config = dict(
    model='self-supervised image encoder',
    train_examples=97085,
    method='simclr',
    norm='batchnorm',
    activation='relu',
    avg_pool_shortcut=True,
    widths=[192, 384, 768, 1536],
    temperature=0.1,
    init='kaiming_normal',
    optimizer='adamw',
    beta1=0.9,
    steps=17200,
    batch_size=128,
    epochs=22.7,
)
Rows from block 7 of a small self-supervised image encoder, named by matrix and row number. Rows with one number belong to one channel. Each number is 500 + 50 x the weight over its row's rms, rounded and kept within 0 to 999. All counts start at 0. Numbers have three digits each.
After each channel's rows are labels from the 100 images, of 14976, where the channel reaches its highest value: "strongest on" is what is common among them. Only what is clearly more common there than usual is listed. The data: microscope photos of single blood and bone marrow cells. In brackets: how many of the 100.
# convs1: 3x3 conv (model.blocks.7.convs.1.weight, 192x192x3x3, each kernel summed), inputs 0-191
# convs2: expand pointwise conv (model.blocks.7.convs.2.weight, 768x192x1x1, transposed), outputs 0-383

convs1.151:480455548501501506446510476383602475544444492551526497493517540538449511437516524497503575540480511532513526481561374462563491513460574475533569583449521512500510491375542520510466546497506418506558502482472511507420523522543454541522537552524464470481498425470395470514502480433540449474493513509428444449429462457560416507558503537458539499495598496372518558461523489532490513443440425516463505395477388380530512503560495388504520441570453494398435574468536529535491513486431561503411546481645514521484464391613443609451541450560570507483500501453488465505488490580528512535
convs2.151:514398398414515465510534455557484406516519489489469391439430456485432422477441459431392539479478467491406468422504446455503471432463471499510448459395493530516529509501518495479438511559507430517485454517414549494456456515470524489495508461440482527487497466452503412509327412478543504484499469461568542409454494428526559528528520478512431532531413385454448529499533534535469454462556497440500460475505461475456556448421478523562459475469517470511486480517487528577561523564458454530539566476439520474448576419470567457466507396517542442464485477493458458506596474531492444543490454532459538419545417484510466477433389478527527434485456554494421430492438573599426490504479575454444356500495517468489458542440508506406467480505537470462531528509462480548496478494468583480442526501551503504395437505541539449412553456518446507458484431507488424461468383482479452509511558460448456465478510526519466473532439467511398438551502508472493483455459485499478493550555451470435451429510516525458494513442409515500488411443436474495459528379493507468457505474505483497476467578418491409552559476447437466525486453558553421520482587501494510510492553514506400501
strongest on: smear: peripheral blood (74)

convs1.138:514516449456460446469485505468488525542502533471605514431548446441503480479553426416451455525471522517429452469507490471475463598451518542507522501527518474484529430519536572529502398517502514523452439536421495513512584495586478489548575641536458509518402530391442570526496506439494527432481477348547488574482461472512537473443544482474536488453479527511561418460532485401540508550410541516553480500544445492583385551561552554533428465604512431615572480531515481426534444506430502486517469547458531517534408505533526449458454441388482501446490482531468457417512533472377529579
convs2.138:511512605513504442512487524475493536489503508487523479464422711493533475463460460482548471463571511507489483513519511585520470468559525526509509492593492534438395561431479556483498556505363593453536543699578591451422448539415448460475503558521536402509521467502497512502564554419553597477501643519410463596510491531580448409528386509418452558539476503466591546443531564471550465519477483548506542578469576457478524582497551466512577481490488487489518408475526491477480464548486568449456498546582546458508529541552527530529431461510493394470495547483468556470443467574538432537542483397474374512500550452562442543527512408498572540515559418523482563489414489466452466553477444513524529505466544542573586543403582575537457567511461519431569517408557546541433502454420551518518494546477484524420604563449562522546492433433528519486513432464520481576512550543459442446540503487492494495517495367397550414524488461418575442538445521590412515497573526464491418544439565463537525518475392446487449559506483600534476558533426464470495537460452523452502610489512510515449577570530534441489418523491474554493559436545544529443543475495518501430501367497520533470
strongest on: cell type: segmented neutrophil (68); smear: peripheral blood (37)

convs1.85:523472434515539472471417458476498487505448473510477485465519548579441411546400486466500561581495542538563493463541419482555538566474547523530473516532436539459555461480561487493465509523518506531570359507531538548505534459561505480490517431507388501479517396531454471552499489524515382554406550417524463473526510378403510405416545430466542538519541457489551493463573498525391559507487478460513511366458473406513488435561461509527451490524481408456526540538503550527468502523461477516396511488498490525442524457572473509489459530608534472479438448433447308509521492463526572537
convs2.85:522480412449529521398530447514510394405478446476529448396480499548511415472463550514537534422494509456501430410469424393473509402533429481550535493469539487600465524478579505446475608546467451491522525377400545527431473546515464470542523459528471534479527453511484380530480487457537502475525529484412502518429544525477487502543468473501510540478480444553383543432543571528446482463524508477493529519479526507550559453516532524517455412475534421464511481421548513549531502519537481459465515456517451501375536440528498470426448457524516458500506492420500454426521507529488398511488486489463527497457481512511494397561544588483530489477411461567492451543497603509492439439506513437498448505551472441503576432510474467528524517583457478502565464505449519375527498521521568509483485544433450522461538504486514520551528523516561556540423496545541422485455425500518371455366514466541476482475508528447440470571374500539423470456468582532489590420501455597604443467506508569471328467422503539503437482414564518441494530433462478531525463450344415442478472643565496584451540561528503547559406475442502519509494524483498455511416547492542522408499553609508495549
strongest on: cell type: promyelocyte (30)

convs1.6:483537511536490534534489544458621490485531479499496492550548408432471545559522508533457429508474443501422386606430552508406448476561408502465518479441482395486459434540459470496507365471511474500531545502465459328496482500459551495446439456494449528452465471485498477438464488507510481518507459592528520435480462497541508534499560550488474401601463434455437522619486506473548525536511574538473523485455520512438598470425480412491527517497570574492399388507440433381463530486489426518536531558557523433440537500434517470498525446443511483500511565500481546432569460444513436428
convs2.6:530474497471476581469463481373492511507410470568515465506526469394554522443478572600523480565459517544506493519410522538575468617449589377428530578461524494520565466514607515548431542464545547419479455512488325552454550541575507487462465483469404532518489503568551487538470481525437516481553446472483463490549555549452437529472535568415426479410546472556427544460522419486578426504525517545497531520532503528504463548492428462485532518487544519444483484474503452601480564417517564510446451465502560478466538596365512454595487511566548601515456461571575497593490558471394560475514408633451472392411405598435487523450532464530522445477485507526521600510546456604428545375573465526517446384519454522458446476565512464497487527471572466431485450444480491493487646454477496457446483525515401499467474461562464462440499458568467578501530484518471533448595522529636551505515565511529518458367583481495443495475511528445413458563439419512495466552506524495484484430602530546465540493564509572505533441563512503593558480477511452522499489536526546571495523417477407517529588482527487470462469488523595469523491479528590479497532532533471600511477505492561493468
strongest on: cell type: promyelocyte (31)

convs1.50:494519563523519427493516419386550421455455446583524481476466473478461534436599453501443544476480516493415436483581462443583495473419511450478496529482566552443405511497444498551527523497499504546451487502537483459461568510585562625519489488496510452500522466494482433496458413468541559437508432421485397530481364445478482496521547497426482593506615444425462499549540505456483496509471509467451490535469463460603439520545446496476353488522527441493525506578502402478553470452420477423578541482538480453436519485534432536477510510510539520469485605497396447529558575548441416526
convs2.50:486504538577476604476496531539482475467467610507519502532434483451542540442459516441457441498411544562423555505490436568520627489551464474454395472546386503549487413490474567523518468539537461558519420507496482526570490557561449484517552538514496474558567424548521392467516457547620473543508651479459499479352536538519628454472488515575511525520474482480495525511470447472437538475510424491465437465442499451471558425438520462479455518477446642559526471501517491548509444487423499513526499524497485504489505592506470522559541565423606494444465514435508523522532486524536518524421538458464588497529496507540601450482426551541438529513530499427532421500571486510505493481492567433468501586599509446500502499540533452456479588492530557550539509542558501550512386560476559469429542392504521634550542514420584545530547521455497465519518550413554500543528546493487506589518406432467490488537534652537517522660518508522451478532431456490503568455455491529480490573614536418491500493520455497434564490504417494492481481509479448500466529453571437494444515462490493539390445594519548550519480540460545506515494529422485462461532549352492505505463484401466512482
strongest on: cell type: segmented neutrophil (93); smear: peripheral blood (53)

convs1.120:487571453420529533453474467493468558416500520447458463445372422512449446473553437556522511506550459471479409589478507479486392520543575441513488454480490434511523555450538424439444429487543528494524506471494559477427506341540488617450557469501500484570300543484445416545551448598552542536531522518515496473496528530468526472523494558478543495517452541484524500486533476495492498434446474447486544512502424508423526484570512481501545474502457514434516397448443497560482505516465416462456448407520471502509557531524461574532566440535484418503481577541479582543494353438548503520
convs2.120:513611508512493555581468445539531490463493538475523520462485518577570369630500412562492521486545433516422448557493492584430528609526517538359514475517476484514425402468458554620529507405480615505404465454547479510577527531521452508491592432481564519405452614606466515537518491532495487524510571499478527508429464477445502557399443447517486591503480491480475551458514518488459517573434429541354393528480516586518526441467550450406427495517485535542653535419527510539612562522553521449495554567515524405561537441605404501477529500461391468526479484482437477511484488380523511393416587488513574481504501539466395353425561571464489491430483414543509417494468534483478459537459490468505445486519510519596448555558421607642510469584551463490528547458448530508503553485534545463524507429478453477548535499516466512521489505449473503486497520522535471485479452488527526498448479453388479483478473504411517501462511422555529426481488548436506516518488570431465581352536513477498582378502560444452530506516522472421486522515435461488528438533476565541533519424478440488502456497526492463472435499537597407488474398431489481532382501451544528523525507450472529562
strongest on: cell type: promyelocyte (25)

convs1.76:528519416424531604534541468533523601456478512434533548523504544582532451538532473559509490514567549420506577491502498512522560511528532412524432562541534443525603480423553522462571556434478504506500573536564476533578524588515520468432546535516494432486411491521516473573534568451451530465478560535518477467543521530574531409565442499550527437506527542513501566506472465494502446570508546601558503495469486488507419624524553430516503462504463630464505412517479600497574496485497555463471531398585521517555520469511513502557530521510452334556507481509595566539546370534533539534
convs2.76:514502450493418461450443481483445481509504443440486488437474475502414523519473453440546473493511531525523401445491419473564467454453473495419522473505553443492558542405532515509484535494432448497525473397531499408486437504440432578432497481418512466446489541456515506544479454473448485451564499444483544501459469474521489414480564507508431500535541459500533394500503483460486484431463478481576501430450516447454482502562502490435487527485493531478509448546501531449441604432460446441435441489562498551513497545469468569463417456438522470506425404501512401493485500448478496488537572565484515465506508552558433481534481506439426491422481455491483477450439444477504546581608437489392492457485512447566534550549363553546464415534417438441494501535514439534445367569496493442545583475575485505521538389411500472463528499414415519540435512515515485392455520532489471419517417542523471451496475537417415439408523516515502451466503616558460486463453522527453528503479429460498475484427460429588546513541547509518517478477456425493522487494456505572512507545446488462406482467485338521467498464539439469476526479474421527446469504558554473419562492536503470518
strongest on: cell type: lymphocyte (50)

convs1.116:497561452501538475438521474496260561517456556392458491486486488502421482491468408435450527529452519470537506528545536526442529530488480511623479503457491480578591463513528466489421565458504473529493514518508521482502456537540510474480542598509491448550591461457448460505545514523444556540559556543486528432404542525513520516529476568501548465504415539447503417478466529450466448431453467506507515470499442486546531497433500431490475462582542524470556502455572496482518539503439498448529482480299474525549478519476383371442532514499499567468491462581594540427551507538552418510
convs2.116:538472478447475466507532575455503448505495511549515481545559548500568454584454503545495506409545590507565458528447477524424496536443492420504528508496538433435563508481526512534521411489522477542523421506526418531559486616561503482482515419481501478432578454409462555473491533376605467470363455489481487569629581447509477545471467472523445527535526546530448501573407463337544491505525562488491582480412493531513501537496395553518459443445476516460402446485459534475518422463504477522428494507479534557514457548431504550467516451504544397470423520432442517497374562512483507508565512419516544560465478446468519490496532532517495531550432489495521540580444458362491427539497495472596454444424538550513457535469537437513448455571484546508379550528399498411515569517499500475570493466539547483492440518532434449452508329524450465509449471466508546507502474546513482464558562507496469464516449573530449526500557470371590475575479458623485350473553489445461441509447572477507530487524535543526480534536493557528454502598487447427454586488531454534558595450482537525330477494384435512521537375381449559552523529489524478514552518520492433497523469445550450393
strongest on: cell type: lymphocyte (36); cell type: erythroblast (32)

convs1.150:495450430492504512505551483492554437574456480475471524387541545456528496515484549557469414505519545417436434447507515469503459555457549597470454421500540490427439574508478491544476493653518537497557431499458501500506468429496505491562366513475561553460526480535483492473486387489477475487489606464435538584530558531509479498529540413479417565520486433477529442470470560403435546538445466427438477470530439436530519618508556495568563500473502489530456386543342616477534470467593495510544506492496430479449478482486464479523505543460500486496570418475442479422523486490497590581
convs2.150:499581512511469480498470520460568488416392531527504445485368488559462546526525507479581480472493508520448507554386554528497481507591536555514547545573472477631438547459508468530509523497504541463497481544502589432487454513398495418454524545472511450481524426545635442449517515328499509476568646473451464545495399460425494363572406475534560466400478450458556539476493491545431503499520528581516446506483548496451520468544434526506523462513448476509430409430450441453372543552600522425502443539550489452434476455567494562633402534488471489475497501524548548514473507468452470463477519492502480513534530516626457462503525498635508496467517532494451533464575453426584504501423493479506536465557509479510589470417529544517455536485481495540594526502599477479404499496510514483459494578470486503516435577477502508490562463451527516464533449482560583528434518472455462488480469465466452472385446494449441493437501493440600502458473496568446438437490533546553485481515482483440509465516440504548444539437526523478540518593546459574546533467495492437500512501586540438505592510537532480584423553524465566514514396601531531453470530424503477403486483449529549458
strongest on: cell type: segmented neutrophil (43)

convs1.165:446514444445451453482484554407489473546483478568506456506480569463421498493455474519502494411495517482487566421479461518583517570495558584525455510421543516489428388492493515544479528555483450584460450524441428574573510508480509543468551500496427535450485448495359595498401488458464424477485521427495524484491484460529454497451530499463436414508463539505499460445538586515421410443459405471433409401502410489541459407499504466448474523472445473455553560398566554568506552424536478555405484555465518463504458459597546490416450466416553537499528426499507469502527590567433513516
convs2.165:530498476480486542501505449476493494575514540511415426485515457459482512463499487532488492548464465474468522421474523480480442504508487507537486484444388610454510485513488432455458543540494450513413542536401471547491519547470500486426474515573474492507500464505568513476441439544545458458496523543510525393514480497529485577514522460443469484418422500431497517465581431492491495456632473420428505525444463492511476538472477471522470469393440445491497500537482498491470435604501489549464483429411428440375518423510576338540474504525456463450504572540501502468527521479427519548430397517415537455511366518504457454397467462498441461471527543457485465458487546483437519527491476373523457463544504526512525494455544427405422554494519454496522562437581556526445509489486502506505413462543474534448393419477549494479501505471484446493560494507472542562554378504470484499538427397493471533576452444550545490459495461485546501475548525499511533484445485389520512520545464440448387487440472485541392432449413375484467357498455512495493434462517473523518552525517380530522503496504471392451549509551455608427467439497415429484481537516484493561381503434453428507
strongest on: cell type: lymphocyte (45); smear: peripheral blood (44)

convs1.34:496554613457521502500516516524434479534478465438371473590534518438451539469507560578439591483476455473452544489530484473509511374533510498400432436485598534512388474534465520558556623500504484542430356504508539580474415597518505540490475485520491536492472511470458451476449475545446466489532495476526515477527466533504430467507521438467472540515527399481407444485453369434446516516534505450403434468550507493630501490458512581485485491513420480514499477532488459531469460516416527500471460519356512543394522475429452446459468506487430454471449541487472492555525473611490458461
convs2.34:524476458494532503462511551509492600491460544464545522597619485485586563479540540576539574497458505376552506495457537527500520567495510471543476575591573528567555439533397452562537455505510513616610568546568464560526495460546466526581522596430453533534386458499466501517526544471428510533409440495516401606565586462492524494479506448478504504538546474452534468454438469495482576559531491452560481555522518570533452569458492490463522577432459433484528483597466552546482462485518459574437516586484541539551474532559421452558530608463512481484443422531383571526415478620532490571533476421540575547497536372393529524536469541514514578493481522454611455539523426517503287556497461472502491510507508531530519525475527489443596562545570463591501453577522441478579532571466507441553547452421474452473456491508530488493338428540494454497476521505518510423476494503471577490398514504532503420490480488486506542521446513499567576493417487532489391463575509486450417531534460488622503475512556435466466523603485478520403492559540505537489534491615433507507487501539502447486495499565508652486510523489511554506436592498501553522532510467470456497414531481484462491
strongest on: cell type: erythroblast (84)

convs1.191:513517445473539403447473407408429465467446525413482483459477499585484540451520432524464589556449578526517487461562540450440496524461491574535461472501467519482533510378517446555478512516532486502523392410480559516458560476575528483521495460539466530543487399484429507559487494531514479537570506426524415555423558436393505574428594436488476505531404485442524447485576541517442493527483530444506546418492496442541474506507414524465467449590494421529567435497452578515465470530458483504518514401430450453435482478507475448473529490602447569453437469587476341491519477446457539535
convs2.191:550540494372609581452513512569487507395493456540488471498509504573508553464512509469513479343555628449530435525376525507478557430457475503565491545483561519595385551510485464522505522486464474570526503525463503446474478500587541430529513530453413506468469460525480556512476454490450522464473531497398425476505554486460486494519434483484440550466428372548310524441489559474539430404563553434542537578395466565511464485416593543498509448480469500355425477507344480532480450549507548543525516486491481493390568427549490459472401486489477447522455486517490485529551530557522481417514471489435451538488490422508465519602567526528601499461507376510519463508424535540487438452497465477510482430499543487516545421390533628524509564515428552500562475484455495498518516491398483483528445460449499540376489510467523374478486483586540568507475519541507497533419440482462503472393587416494521536412448499457469500595547515515497483478450635464600556535552582615474525479499487544553440452521471527566495554441552498464464525466485450458470500491515459479488421560499480498517537527480468492542497506388553511535497537521530537505417544470521563477544566539440468506
strongest on: cell type: erythroblast (35)

convs1.47:525399537431514435474494500486476532515482541466444487440503465434492505495585454483509489395534490440429498537483447530370508418479525420464503485469568546478465503459465542464498487434477471478510503529488485529585557584496503476525494475448491432503470560470442376474495488443444585370487414353478465516492422556561542562505485546470407496496475582480536523499460357516510429468482510455487518560408522548516487502444532463448435387471503476533572426547478433507459443499474431436508531443498468573565526469456465401455482493403470400438432509463534534601490421545447498534
convs2.47:541509539506587497467499506431510464529558519575547546480482468514490499578518501490557485557475465427497458494615521517538483537503436542494496584572508425510539504414549533492558491475507520514553397519516518560507440514488461478409555543567515495475491540535561520494545523536548423527499540486441500606448570512482494420543505521560482522510512522553600463441473479413568481547418489583522551471513531524469527449548525441469566515470514504535502476438473472366381549426497441374449464526540531503473530561449439591522593544502487480592514579480546450497462493521623492515534545458543518424598504542574600465515446499493451503468530412496370489564491337345545557542548393561493507546475544470515562506584527452508483403442383545506527437460486470502484550464537374453485547556569508492506543486473525533498482436379464492541468434379520523486505518520532541594570465423484500524606512482429550468511496479478479444541464500645483453589482462556556493572493458515482454484480490450460558471566463496445549527435514514522547494538525487494493562444562479420428537421609510507427419464476482473605543547568469515424499539497506481534522369565530518404
strongest on: cell type: erythroblast (85)

convs1.163:481484499495473402520608507444475503484458501425501547505439479474526489360659495561420496557581520416428466499496523499500412510460510533418494477519527478471484504387560597563529524475501437573476410543497489445522489560572481550516558568470439436511495493510503456545463469455384582462491600435439470536429450571519509489465542452520544525414494505429476548512459486473540529508435538457476461518557377550622465587459531445505465392520531533506517406539504508491528416521466503529489510577474540497489449473602461442467503433461445516515551448478429452530526479596485463534
convs2.163:536508530526459460481476479488436571398557589532492516450487511485530529512503492469571529459573494497520623512443527529597526510544571416439575502520479467524492578471424444546505478475475531558608501554493452467454487613577525448490500590364393551554482525492484586454473490515431535524489483398540419573570537520436540428448418498464511493498518562519451524518459444457542473509489481504567505550436490584600444476494497532508499476536545550391473477503519500567505482437526525497431495560536483533508479515503482560586492560403437522504526462481422538576462473593539528469521515430517532475466449446548558476539524475531471502467464500473470492516504371534660450530569562533501458497501532511527552471563518577472549508497543517569465395495460519507528500547402449472521584545511457584559506518517488514508467408508467460514495415438540567414512523556492485442394572478537415435509579467414486521443548471567553550440429586562523449512561484502472573510542513472534522465521545524473498512615468480521522426551481524476444508519555530456591507491543481453622592507526473524493497531423505635557475488531465542467495452423422539506420474487462528511
strongest on: cell type: erythroblast (72)

convs1.10:473489538520496396476541472522557493532473495432514568578493463507550527511450521443453479476436534440408459462505644503472562498429404460443453472526468494541454499455511393512592458497564433507446499398504477457468479587523552596563454518506501446537467454455593471564538507442537470421632571516446513569479478521516472520496535436451431386499480455474483511512500450437514478537582569506462559487486575536549513515451361448485492472518462551481469450537438558456559445512428541541514494490501497474463463395447472563462537558534419464571434535649500465449531495551489419518
convs2.10:612506552481478468522528550479469501490525523500472509577536531508469508512438514531594506500575489497518546537478500543442478561476493411511523543482581445510580422539481472493489472547531519556493486558549484531604468540623469564482466547489489462511359491446317543494499466532475507565459387463512512475601623478474516588466557486492461523569453453394507506473457454435551588454472531528533398507546487501572407553474514502457486533516500508465512480494515528530495513505451462539557458452604521532523458461510476457477472504437502497481436483542429523603559405522534615501435409566573507511509611525551551494558480565509572433475518486519575429552492466587470483530377489479502498484378574534508452557574506503531585495522521502550514520637536551572559469495526595392578522472436497507483572416536462469509466453527449560479578506535554448429469522429482530519428509538434564402458414483451528554461595499421555571483533561585480513539505645456472443447534413510557606469595522504424481533504513449520583540572509476483458483488619540479485494561528499430528485518515479479407508529513448448517422520509546584555464462486540519534542487466513538487
strongest on: cell type: segmented neutrophil (48); cell type: band neutrophil (39)

convs1.61:484467508512474410438505443513512499536560514546487500582458562546536363548545458510414458443489519529512507525483509344503471458534428512533420436508462462464516498410428464407483402510513479412460477464560441507529510487512487539505446496477421500515490535448476392507518513538537573441486466377510408640451541580517459640488582530464426521513516547456560391535552387518529451459539454496549592558453533517471417418537492479459465450418473471475458539493465546506474495517522466436452593461478455411444486470442460439485542470511512518440466510499558469503480562496443489511
convs2.61:540533519584546540549558515494434415476476467504451490545561525447436529594431514507535424562508514474573548466459590463535548432506454454532478484470434478451559486375513499500562581535430468501566557532461480513490495551510496466510463472541507508431499484468449526459492478501487346517515462647406498479485518522478511422477486511537423598571389530589589511467475505551600551538462468485545487488581548491304469418548494480438457507503453422504510474484431521453497519453407531376372511493584499541464526548522524527519472406518490480533500579477524492495556511517532561558520487402445456474562503503553518523490480522437369483455500501527409493524556549478549527527460485438518461523511553498382457501548489482496473432502438411521560544502526465517531524460543493530476477609474511473495523408408476560484544471381482472554550397503588545444477512554528528587493398496509485508534541488453512531486403490586502440522484527541447484555445454542552488563513540503429427449454550479551545445474448497418501552500523517575525471510425559502554475489451493449424530453555560465412447484543464457493470626544429528471489428570536495509591485540522538447
strongest on: cell type: erythroblast (58)

convs1.27:518531573491530470450447475407488440506507402534492504459443543550434447473476525466502629465493542570491434518610393461514536503507550466495534505500526599437507510431481434537489596427458543576484522458471524471411579524539553533502489480492456460445496479478483447534417478450533468486499450506496450417458499371421547485486556521485466540533469395413477591563540497487422438513378516520483451395470466454590635424545382461453468466564493536402485527512572518486498497433429461505425524463476469492433499421513456478493498478563503499495484602473444497496579498520514447534
convs2.27:557465524430540554447420508584479517432510459379492488470507559572481430556567445489465542470457391445502482506489518497502541464613518557470489478542571522494522499484351475515471425425425450497504526443523419499501481508542512506609538509558483566530381534503490523501450546488490539479556437472495491506506504511489500514571464501514499526464487488445393585459568406520431492489503471485499525526419515450556539420492668400390514400488572462444450547504536499525603494462516485375438538413440485466428520518616467437513490510476438470507507434410548565440521423462480477414409510529488582529472479494539384510494532538546525532425458522532521383468562549613523485466579427482546428530535534577573549479466403592498527554511439502498486555469439529469512422483408572507499543449511567524465584507507563448543487560478541504418510540519515418541512498533500522573417504539361409527462502506483428540537526457548402499418494529459425518487452495517409556448531504546512527514551576437505537553499495593490408468517512367525465502536525505516481488563473454507532372539440524507558489504505573492515445561481480423563443537475504508513500584584501467533
strongest on: cell type: promyelocyte (27)

convs1.156:482477551576506632459487525379504422515504497522516478489542469450431528520479494515454487520418478496415493498504385488576487557483499517497539448415608426451510438565471510474461528527479487481515535505472474469531509538481418487487465458449448543408509432475404500444426534596404379600459492610412552469453495422572502494494492438504509551518604435410432463460418563506492533465469462579474484503509395479506559495463470529461549561464536568460537525500458449427465515418488468535507449512437451496482443489484480436487471473487520540331508532402512534449447526531518517421
convs2.156:390505475533473451536390505442574489551358522417391514489446536547468519499501481379543403443410562571479463471546425611589430439488532488476380515475519520567505479524577442486584528464558430488501552494447441483441502520459427471509483457460543594466610499499606400464516444453511523369501555493570608457584490461510465482516558551535522512469539445568464485497503472484507400428507499490498515535531589499491567552518455438540521463532531551551478533576435469548495389433531544457489612531562512546487541541493485461507527548565534619547421428544513487555508621507485477536504483544518514517521457583462557533523487481532539502533503485383505542480471551441506495484503516453503488478546433473500527501516435510468475488511518489472554407463475413499423514529479577579452488477540502488428468492611424495480597481502517530518496523499629687482542538451581422436534507447451481494476548510444612490434442431524440412494476413527475484530444484536570468514508488608543548555425538515458412499521573552580544495417489512495615555543488419479424465355505424501582584515454460420483480481505522472508490509484512463486517543460510470497430498462491460398
strongest on: cell type: segmented neutrophil (52)

convs1.82:557514485577498587426482499465543506390519561488455434422420395426496503527560515562538525538447416510483418573412510505527348488496523388488527390503491378515494537481507455482437477420537487454580499486466507447451536419491493458438514460543505612498408577493447453454486436483483491520503492568495571458494516520491443475524454442526516548503562495500438524485427477480502529474430456509498430539375387474449556542471529544519567451587481531509509469465377436488490445486506490477517411491535434517512488521444471489470540534575573423420485533512449554489505462428557543430
convs2.82:442522607427470504517517471446579500574515510611532444416477508460510552522504505530523456482487507504559417553514505510557413537411519534472486511522595563568464448541583547473517483478586503497404478455388562551456526436513492454444499457468495373533559535597584522549516504507539443424563630468505558493493403530540378476453476484488389527506499408538504521580440523499406510583474520589581497501539551533452463618521540533438532519538523542512559554528455490532566524532545468493523578556485553506575581565453539550487504521456557614537455498507592455500471557452479378517561591472529577498518444552547519490512488535594508617519506430410400520605512484477461504454558539523488472472527445579575492510543518527535391550500539480431451479557472536486320501497453493539455548401563422472506429596468536556509511423486469485493462458446569549524516552411599565461492473540479459524480549467520487519439404439394516489622569464489416576392531497475488485547503554498585508517551494457494473509502431462577382468543578441477525479575435454461519548410478494509503461529461397468566514533427468431490517426531497448459555557526477510479433441484486381436
strongest on: smear: peripheral blood (45); cell type: lymphocyte (34)

convs1.38:520479475498482529505457517564485436554554537562563484516505391372448466557497450535489437401494355512541440560425506477451498508465487459511499499488465456536444457486414530452510399423546492425389576516531473444573448492404482499383508546525496471550481523431400512412489527448500494460491372493530445400507525478513494472574378483555486504500513545535462531484350433489521431530529495445558445447476462506412520496454535494520417520448519505523469514359530454467483493535484471471479465519503508515524521525435540588422474556419534544492446513534504548471493450454485475400
convs2.38:539557506390454513558484583541561542528533541585531428578480596493554471606508432452524422564500482451538495528518494580454497585502449635490564567492554483509465537499549640559540536536516532464506409483516569509454452451604535483517557497506551497464516576557483479563506493536619506466480530514525531455510468582600510539564492570498428517494491547520482513507528560538518498481446506542484593507470487404533623538574509417531501448465480481488532497476559468485467464451521522521471508506497617464540518525406474520507525571537556461487521595497559393467468461490471386477558479501541552516455501495539478530491493455460506508511583462564470480486453432563479549483495470488520503510474568682565448466552530513567555532502462436498443529448450497471519560479433504545560402531496457531533591563507508491454507449507433484466527389505526499524465571508593557548550565525537536451471496595500503447565446509459418411493478449524545516505596515534522506489518545503506580485497541487435482573512497498576433558580482414517480550506396489495507621490509428498432469453474490535538483496422508402543538544467456444569557521529563519524500458564489573515
strongest on: smear: peripheral blood (89); cell type: lymphocyte (41); cell type: erythroblast (37)

convs1.39:609480477498495469483525596559516574606531507428496441430493477448489486493530456436392547505542466488440497441485540489516418547499618529494469510540546568561529536529473547567518501575507438482497383482438426503539521497463493562579518450497512414558371613481445522506498479506554467484434494439577521532452561570582548499515462426594492538446477434562530423431454510407506482494540465485505528527582407575448396465582520568521535532512560412553548480471467436485554547550505491484505422512487545540515492537584471545467516406566551456520495511561539564461469443500509582534
convs2.39:595535434443387549556548485513492513494504489437508496482620452444566496459495529543492511465544569604520427519509591477469478571380566414506518458468431447504488375562485475517508476503583565470462554485562506557411493527538502530405455533413545432485512461471462523372513449463491535549518501493485500528538524479496509587491458462564452489546471502562476562494489500464523531530520642501507443509539488540519417492475477536574469521525567445490613507483473501492494516425527536530469476599537413559554459442516559462519477544377546514497514457487520548550457406534508537561457377521525455574469521524467492487480466546488566462494467476472554507573526521484497401516405484486494523503460446522531373610493498441497496522545523491571428487572485448551573509502474475536539513488413405522483528490539469439542486498550461414440409528554487507453459465468442548411500500536552431432588500529435521496380480493542574516564588494574574438521555553512566466478459462437547622479572468584443449482466502458431543472514497533439514535510569502419525584470484541406515449606560407606443585487415465457494498456526535505545492545549555546478469668448642587462
strongest on: cell type: erythroblast (35)